config.yaml
dataset: "photos of arthropod specimens (BIOSCAN-5M)"
image_size: 32
mlp_ratio: 2
bias: "all"
positions: "learned"
lr: 0.0012
beta1: 0.9
eps: 1e-10
steps: 9000
epochs: 23.6
warmup_steps: 270
Rows from block 4, named by matrix and row number. Rows with one number belong to one attention dimension. Each number is 128 + 24 x the weight over its row's rms, rounded and kept within 0 to 255. All counts start at 0. After the name is the row's rms in percent of the matrix's.
# q: attention query (model.blocks.4.attn.q.weight, 192x192), inputs 0-95
# k: attention key (model.blocks.4.attn.k.weight, 192x192), inputs 0-95
q.45 104 [105 112 143 124 148 111 130 138 104 103 137 101  92 126 129 145 122  86 123 124 131 116 122 150 114  83 115 101 102 138 136 127 141 109 159 162 108 146 133 102  90 164  79 131 114 109 144 192 113 145 122 120 107 121 129 120 127 137 133 120 128 136 128 114 132 127 154 130 125 134 140 128 112 173 166  88  88 119 153 104 155 155 189  89 174  92 173 130 175 110 147 126 129 122 145 135]
k.45 098 [138 122 111 122 124 140 141 114 131 127 121 130 161 145 125 141 113 139 155 114 175 120 127 174 154 132 159 149  97 119 142 154 190 112 151 164 117 121 152 120 132 150 123 129 135 149 133 115 161 133  94 140 112 127 135 116 113 164 137 110 153 129 143 162 121  92 140 156  88 154  73 162 156 164 178 116 128 119 107 111 167 138 103 104 100 107 124 118  99 120 139 125 105  98 134  88]
q.46 106 [141 116 138 100 134  78 142 129 106  79 158 121  94 115  91 159 102 134 126 106 131 134 167 157 134 194 140 125 137 140 118 112 153 148 139 135 147 144 140  91 126 139 100 108 160 128 142 130 152 141  73 174 102 157 194  96 148 132 109  90 140 114 135 169 120 159 152 151 105 141 124 143 146 121 115 171 117 133 172 111 120 148 135 121 142 163 122 164 158 113 118 124 146 151 119  98]
k.46 095 [ 50 127 118 132 130 135 104 119 112 130 147  76 134 108 141 128 153 102 108 126 117 133 124 143  96 104 165 123 130 110 117 117 145 125 158 164  81 139 177 137 141 141  96 160 114 136 107 123 146 138 115 119 154 155 175 167 132 145 116 135 109 156 107 122 122 156 152  77 132 152 118  97 113 100 141 185 137  89 156 155 197 136 171 129  90 143 154 133 170 132 131  85 124 119 120 134]
q.47 091 [ 71 120 114 111 107 124 146 116 160 124 115 177  86 144 102 122 125 129 171 132 106 123 128 115 118 125 104 107 141 134 109 152 168 183 110 108 166 153 139 152 147 188 125 137 127  94 122 151  95 121 100 142 138 103 127 154 172 145 136 125 115  89 166  97 116 159 110 115 175 120 118 119 103 152 125 122 139  74 113  97 100 143 134 174 138 130 132 173 133 148  73 133 108 141 143 150]
k.47 108 [167 143 139 165 125 111 134 144 162 122  39 137  74 132 115 124 121 124 133 107  93 156 142 110 101 125 138 149 165 127 140 142 159 110 153 114 120 132 128 103  88 125 127 109 129 131 142 153 140 139 145 143 117 130  79 110 156 130 128 142 153 156 179 111 110 129 130 146 109  97 112 115 127 171 108  79 106  84 122  70  52 127 149  98 165 109 130 117 114 135 160 131 111 100 119 112]
q.48 096 [133 109 116 124 130 126 149 126 126 138 187 134 218 138 135 104 124 115 106 128 159  85 164 168 114 117  77 122  96 141 138  73  79 120 104 145 136 137 112 122 129 105  82 134 152 118 180 123 123 114 121 128  87 127 124 134 155 128 129 131 125  89 127 140 153 155 145 133 104 115 144 146 146  87 161 127 111 152 118 109 134 112 132 151 189 121 120 156 128 115 139 115 157 182 114 128]
k.48 092 [146  81 133 130 131 118 149 141 107 138 153 162 126  76 148 123 160 152 120 114 129 118 132 114 137 131  90 103 105 108 115  94 100 126  97 102 168 141  74 107 158 127 138 138 138 111  78 125 147 145 136 102 135  61 102 134 129  84 128 141 108  72 134 119 141 106 131 181 144 137 105 131 132 129 134 169 123 108 141 115 109 100  54 106 143 160 134  94  93 120 126 135 153 123 123 121]
q.49 114 [135 146  94 121 110 161 134 149 119 150 162 179 145 130 159 124 136 111 135 147 130  94 115 142 118 107 117 108 107 112 156 109 133 142 177 140 152 102 129 173 126 124 151 126 169 127 176 107 110 130 127  96 119 105 126 178 149 163 132 147 170  81 113 133 150 138 119 156 138 130 135 162 131 138 157  62 151 116  74 115 142 119 109 155 117 131 106 126  99 140 125 102 102 107 129 100]
k.49 129 [158 117 117 145 129  73 115 135 142 132 152  90 148 117 130 109 106 156 147 122 132 125 107 148  97 158 102 161 141 144 100 109  97 163  55 122 149 152 122  99 158 131 128 113 123 116 118 119  80 123 125 138 142 104 128 132 104  64 123 120  81 102 146 121 130 116 102 100 129 112 126 125 100 109 115 167 151  94 139 143 167 131 113  55 138  89 161 139  84 100 133 166 150 134 144 124]
q.50 091 [128 106  96 128 125 107 131 144 122 137 105 111  84  78 114 140 100 181 114 126 163 182 125 131 129 140 125 117 135 129 107 170 103 132 101 107 136 162 127 114 120 163 136 119 120 109  74 182 128 161 116 146 109 114 100  92 123 101 175 145  79 177 118 146 106  91  84  96  99 124  89 127  92 127 149 141 121 168 134 155 128 113 147 117 133 149 162 118 165 140 151 135 115 125 141 123]
k.50 082 [ 96 116 173 115 147 106 153 172 110 125 126 142 110 119  92 112 171  77 119 130 138 167 143 109 136 133 139 118 116 141  86 127 117 132 152 122 153 140 140 136 139 111  83 121 165  94 126 138 160  73 151 136 138 146 135 141 136 188 116 110  99 143 162  96 130 147 127 144 130 168 113 107 102 117 119 107 102 159 163 123  95 132 135 135 142 159 121 149 143 154 103 112 174 153 140 158]
q.51 104 [152 146 140  90 154 102 130  81 130 121 120 132 109 135 123 130  96 142 169 107 114 184  98 131 152 150  99 147 160 165 118 179 135 128 144 114 117  93 158 102 114 137 127 155 143 144 117 108 150 112 150 159 150 133 158 101 122 134 101  68 153 157  71 131 133  99 130 103 152 158 152 125 146 163 125 132 113 173 176 163 139 139  99 136 114 131  97 153 139 149 116 119 148 144 112 140]
k.51 101 [136 167 128 124  88 142 114 115 144 121 108 154 132 153 146 138 137 146 117 160 143 135 128 128 115 114 154 128 117 109 115 151 163 132 172 162  67 109 146 156 121 135 159 118 100 120 121 116 174 158 149  97 154 147 131 140 105 159 143 121 176 156 136 126 107  98 110 142 126 127 154 108 106 160 143 122 134 143 126 100 117 134 204 140 142 139 129 124 117 135 118 118  70  64 113  99]