config.toml
bias = "all"
residual_init = "zero_last"
beta2 = 0.999
warmup_steps = 270
Rows from block 8, named by matrix and row number. Rows with one number belong to one attention dimension. Each number is 50 + 12 x the weight over its row's rms, rounded and kept within 0 to 99. All counts start at 0. After the name is the row's rms in percent of the matrix's.
# q: attention query (model.blocks.8.attn.q.weight, 192x192), inputs 156-191
# k: attention key (model.blocks.8.attn.k.weight, 192x192), inputs 156-191
q.167 112:50 44 65 35 43 75 66 38 58 50 53 29 32 51 36 73 38 60 64 50 51 23 44 59 41 32 52 44 58 29 41 53 44 44 41 63
q.168 106:37 48 54 32 40 36 50 35 60 50 50 58 65 59 54 51 56 43 56 50 46 80 38 64 63 56 59 70 45 58 52 56 56 53 34 55
q.169 095:60 58 51 38 42 50 63 42 59 38 66 61 41 53 38 60 56 26 55 46 47 44 44 34 61 70 41 28 61 35 61 44 67 45 45 35
q.170 088:60 46 50 55 48 43 56 75 53 44 43 49 52 52 55 59 46 58 47 37 40 43 57 59 65 60 43 37 59 65 51 63 62 59 39 45
q.171 105:56 63 54 72 62 39 49 64 31 61 55 66 49 35 45 42 60 59 34 53 42 51 59 45 41 38 49 53 51 52 57 42 46 47 55 37
q.172 088:68 25 37 80 58 38 40 42 35 52 29 52 40 29 49 51 47 60 38 85 58 53 39 54 52 61 35 45 58 66 63 52 72 56 48 47
q.173 099:59 42 41 37 45 61 55 35 68 61 48 36 42 49 43 53 54 53 69 53 66 31 49 45 57 42 57 43 53 42 38 54 37 44 58 56
q.174 112:47 68 51 25 37 44 48 38 54 48 64 59 64 58 59 52 69 33 53 23 39 84 72 48 51 51 64 65 40 56 54 45 39 52 47 28
q.175 086:54 53 42 60 66 51 42 61 42 39 51 45 40 16 68 47 39 48 68 60 40 30 48 44 54 58 49 43 49 57 59 40 46 65 34 56
q.176 093:67 70 61 55 42 61 47 48 54 65 44 55 37 43 42 60 55 55 37 41 25 55 55 54 49 75 27 56 57 51 39 30 57 56 67 40
q.177 091:50 62 49 56 52 50 44 47 44 64 23 54 46 53 72 37 66 67 49 59 43 63 53 59 45 41 34 62 42 74 21 35 62 48 59 33
q.178 105:34 43 69 41 34 43 52 59 60 43 55 56 46 61 58 56 30 56 44 51 54 56 60 45 29 33 58 51 47 45 50 36 44 35 62 48
q.179 104:38 68 58 43 59 25 42 63 48 53 53 77 59 51 40 29 59 42 22 43 45 58 46 43 31 50 30 51 43 68 52 37 55 39 64 51
q.180 094:36 71 51 55 35 49 41 45 34 70 36 38 30 44 55 59 43 48 63 74 48 32 54 56 62 41 61 44 48 67 51 51 64 46 41 62
q.181 095:40 46 41 42 63 37 36 61 59 50 36 47 36 31 47 47 52 69 62 53 74 31 47 48 49 40 37 68 48 44 36 51 67 41 67 75
q.182 094:46 34 33 54 62 53 59 53 61 43 54 49 61 38 54 47 52 51 67 63 62 31 49 38 52 37 69 60 61 21 74 70 26 48 57 72
q.183 139:67 59 45 40 30 45 42 35 42 56 56 53 59 57 55 42 54 33 44 48 32 47 54 60 59 57 47 32 38 64 57 44 62 54 37 31
q.184 085:41 26 63 35 58 56 51 53 71 29 58 59 50 54 49 58 45 52 68 50 64 51 53 44 53 31 59 69 55 46 56 64 44 40 60 61
q.185 104:37 41 62 75 58 49 65 61 50 30 53 38 45 55 47 53 37 49 61 56 66 54 34 50 47 52 57 33 53 34 44 52 44 46 45 64
k.167 099:27 43 49 41 47 28 36 59 58 37 63 64 43 44 30 81 57 58 58 49 63 53 59 61 65 59 39 61 61 55 42 57 63 42 42 52
k.168 095:42 47 72 65 56 80 53 43 51 46 58 39 54 49 57 51 60 56 43 52 58 33 30 39 29 53 46 75 59 56 57 32 22 47 61 53
k.169 085:25 59 45 46 62 35 44 98 53 42 41 70 53 39 51 43 48 45 43 76 40 50 35 54 44 75 69 49 45 35 28 54 43 34 56 44
k.170 091:23 43 64 43 39 63 53 47 34 47 48 47 56 59 55 31 49 44 47 44 56 69 47 55 78 65 36 64 56 30 62 54 41 49 46 54
k.171 111:74 66 33 52 59 51 53 50 41 71 40 46 55 48 59 39 39 30 50 63 20 42 54 51 49 42 69 24 27 44 56 51 64 54 62 52
k.172 093:54 39 34 67 44 74 46 29 41 55 67 51 60 58 68 50 53 52 58 54 52 33 49 26 61 32 47 48 54 58 63 51 38 56 57 40
k.173 112:54 31 51 42 38 52 43 56 60 25 54 70 50 60 35 63 54 58 62 41 88 60 55 55 59 41 25 64 63 48 51 54 40 55 32 59
k.174 100:51 60 68 46 52 36 56 66 53 43 31 51 48 43 65 34 37 28 45 57 40 43 47 56 33 52 55 47 36 41 45 33 38 33 56 55
k.175 089:61 72 49 43 53 40 52 42 62 80 44 46 43 42 38 42 68 42 36 32 36 43 44 48 50 56 68 40 57 34 45 65 61 67 63 40
k.176 097:44 58 60 60 32 40 47 41 67 60 35 43 25 68 52 69 43 49 59 63 46 48 60 43 41 75 64 45 60 58 36 47 73 56 57 34
k.177 096:56 56 38 49 68 31 52 55 55 57 64 43 52 56 39 44 31 26 44 54 57 41 55 28 82 72 72 41 42 41 49 63 62 63 47 63
k.178 097:41 50 47 33 55 32 39 61 42 33 64 58 43 27 35 32 62 78 50 31 54 55 71 53 64 60 51 48 45 62 59 59 49 47 46 55
k.179 103:48 38 62 81 64 32 36 42 54 42 48 68 61 55 60 55 63 47 42 45 34 75 42 36 42 59 48 52 36 66 49 36 29 45 42 62
k.180 095:36 49 48 73 51 64 62 37 50 52 36 45 60 43 53 59 51 39 23 64 48 39 35 56 39 60 49 60 53 53 62 47 53 53 50 52
k.181 088:63 59 35 56 59 37 46 51 54 69 55 46 59 50 58 48 43 62 41 42 39 55 69 51 63 75 80 43 55 56 65 61 76 54 37 66
k.182 097:43 58 35 33 59 43 49 70 34 34 70 47 50 48 50 25 64 42 55 51 50 58 65 56 44 63 50 68 54 44 68 42 51 46 39 41
k.183 115:37 50 81 43 34 76 45 35 74 42 28 51 45 66 62 66 43 37 57 53 39 41 24 57 23 37 35 46 54 54 37 36 27 50 56 41
k.184 088:58 55 36 27 53 50 53 60 38 62 62 44 51 44 64 50 44 60 62 45 46 63 58 63 57 50 69 38 49 47 65 47 72 42 41 58
k.185 112:63 48 32 47 56 51 54 65 30 50 65 49 59 32 27 44 60 69 51 54 63 44 52 49 62 32 43 63 43 47 43 68 58 35 53 52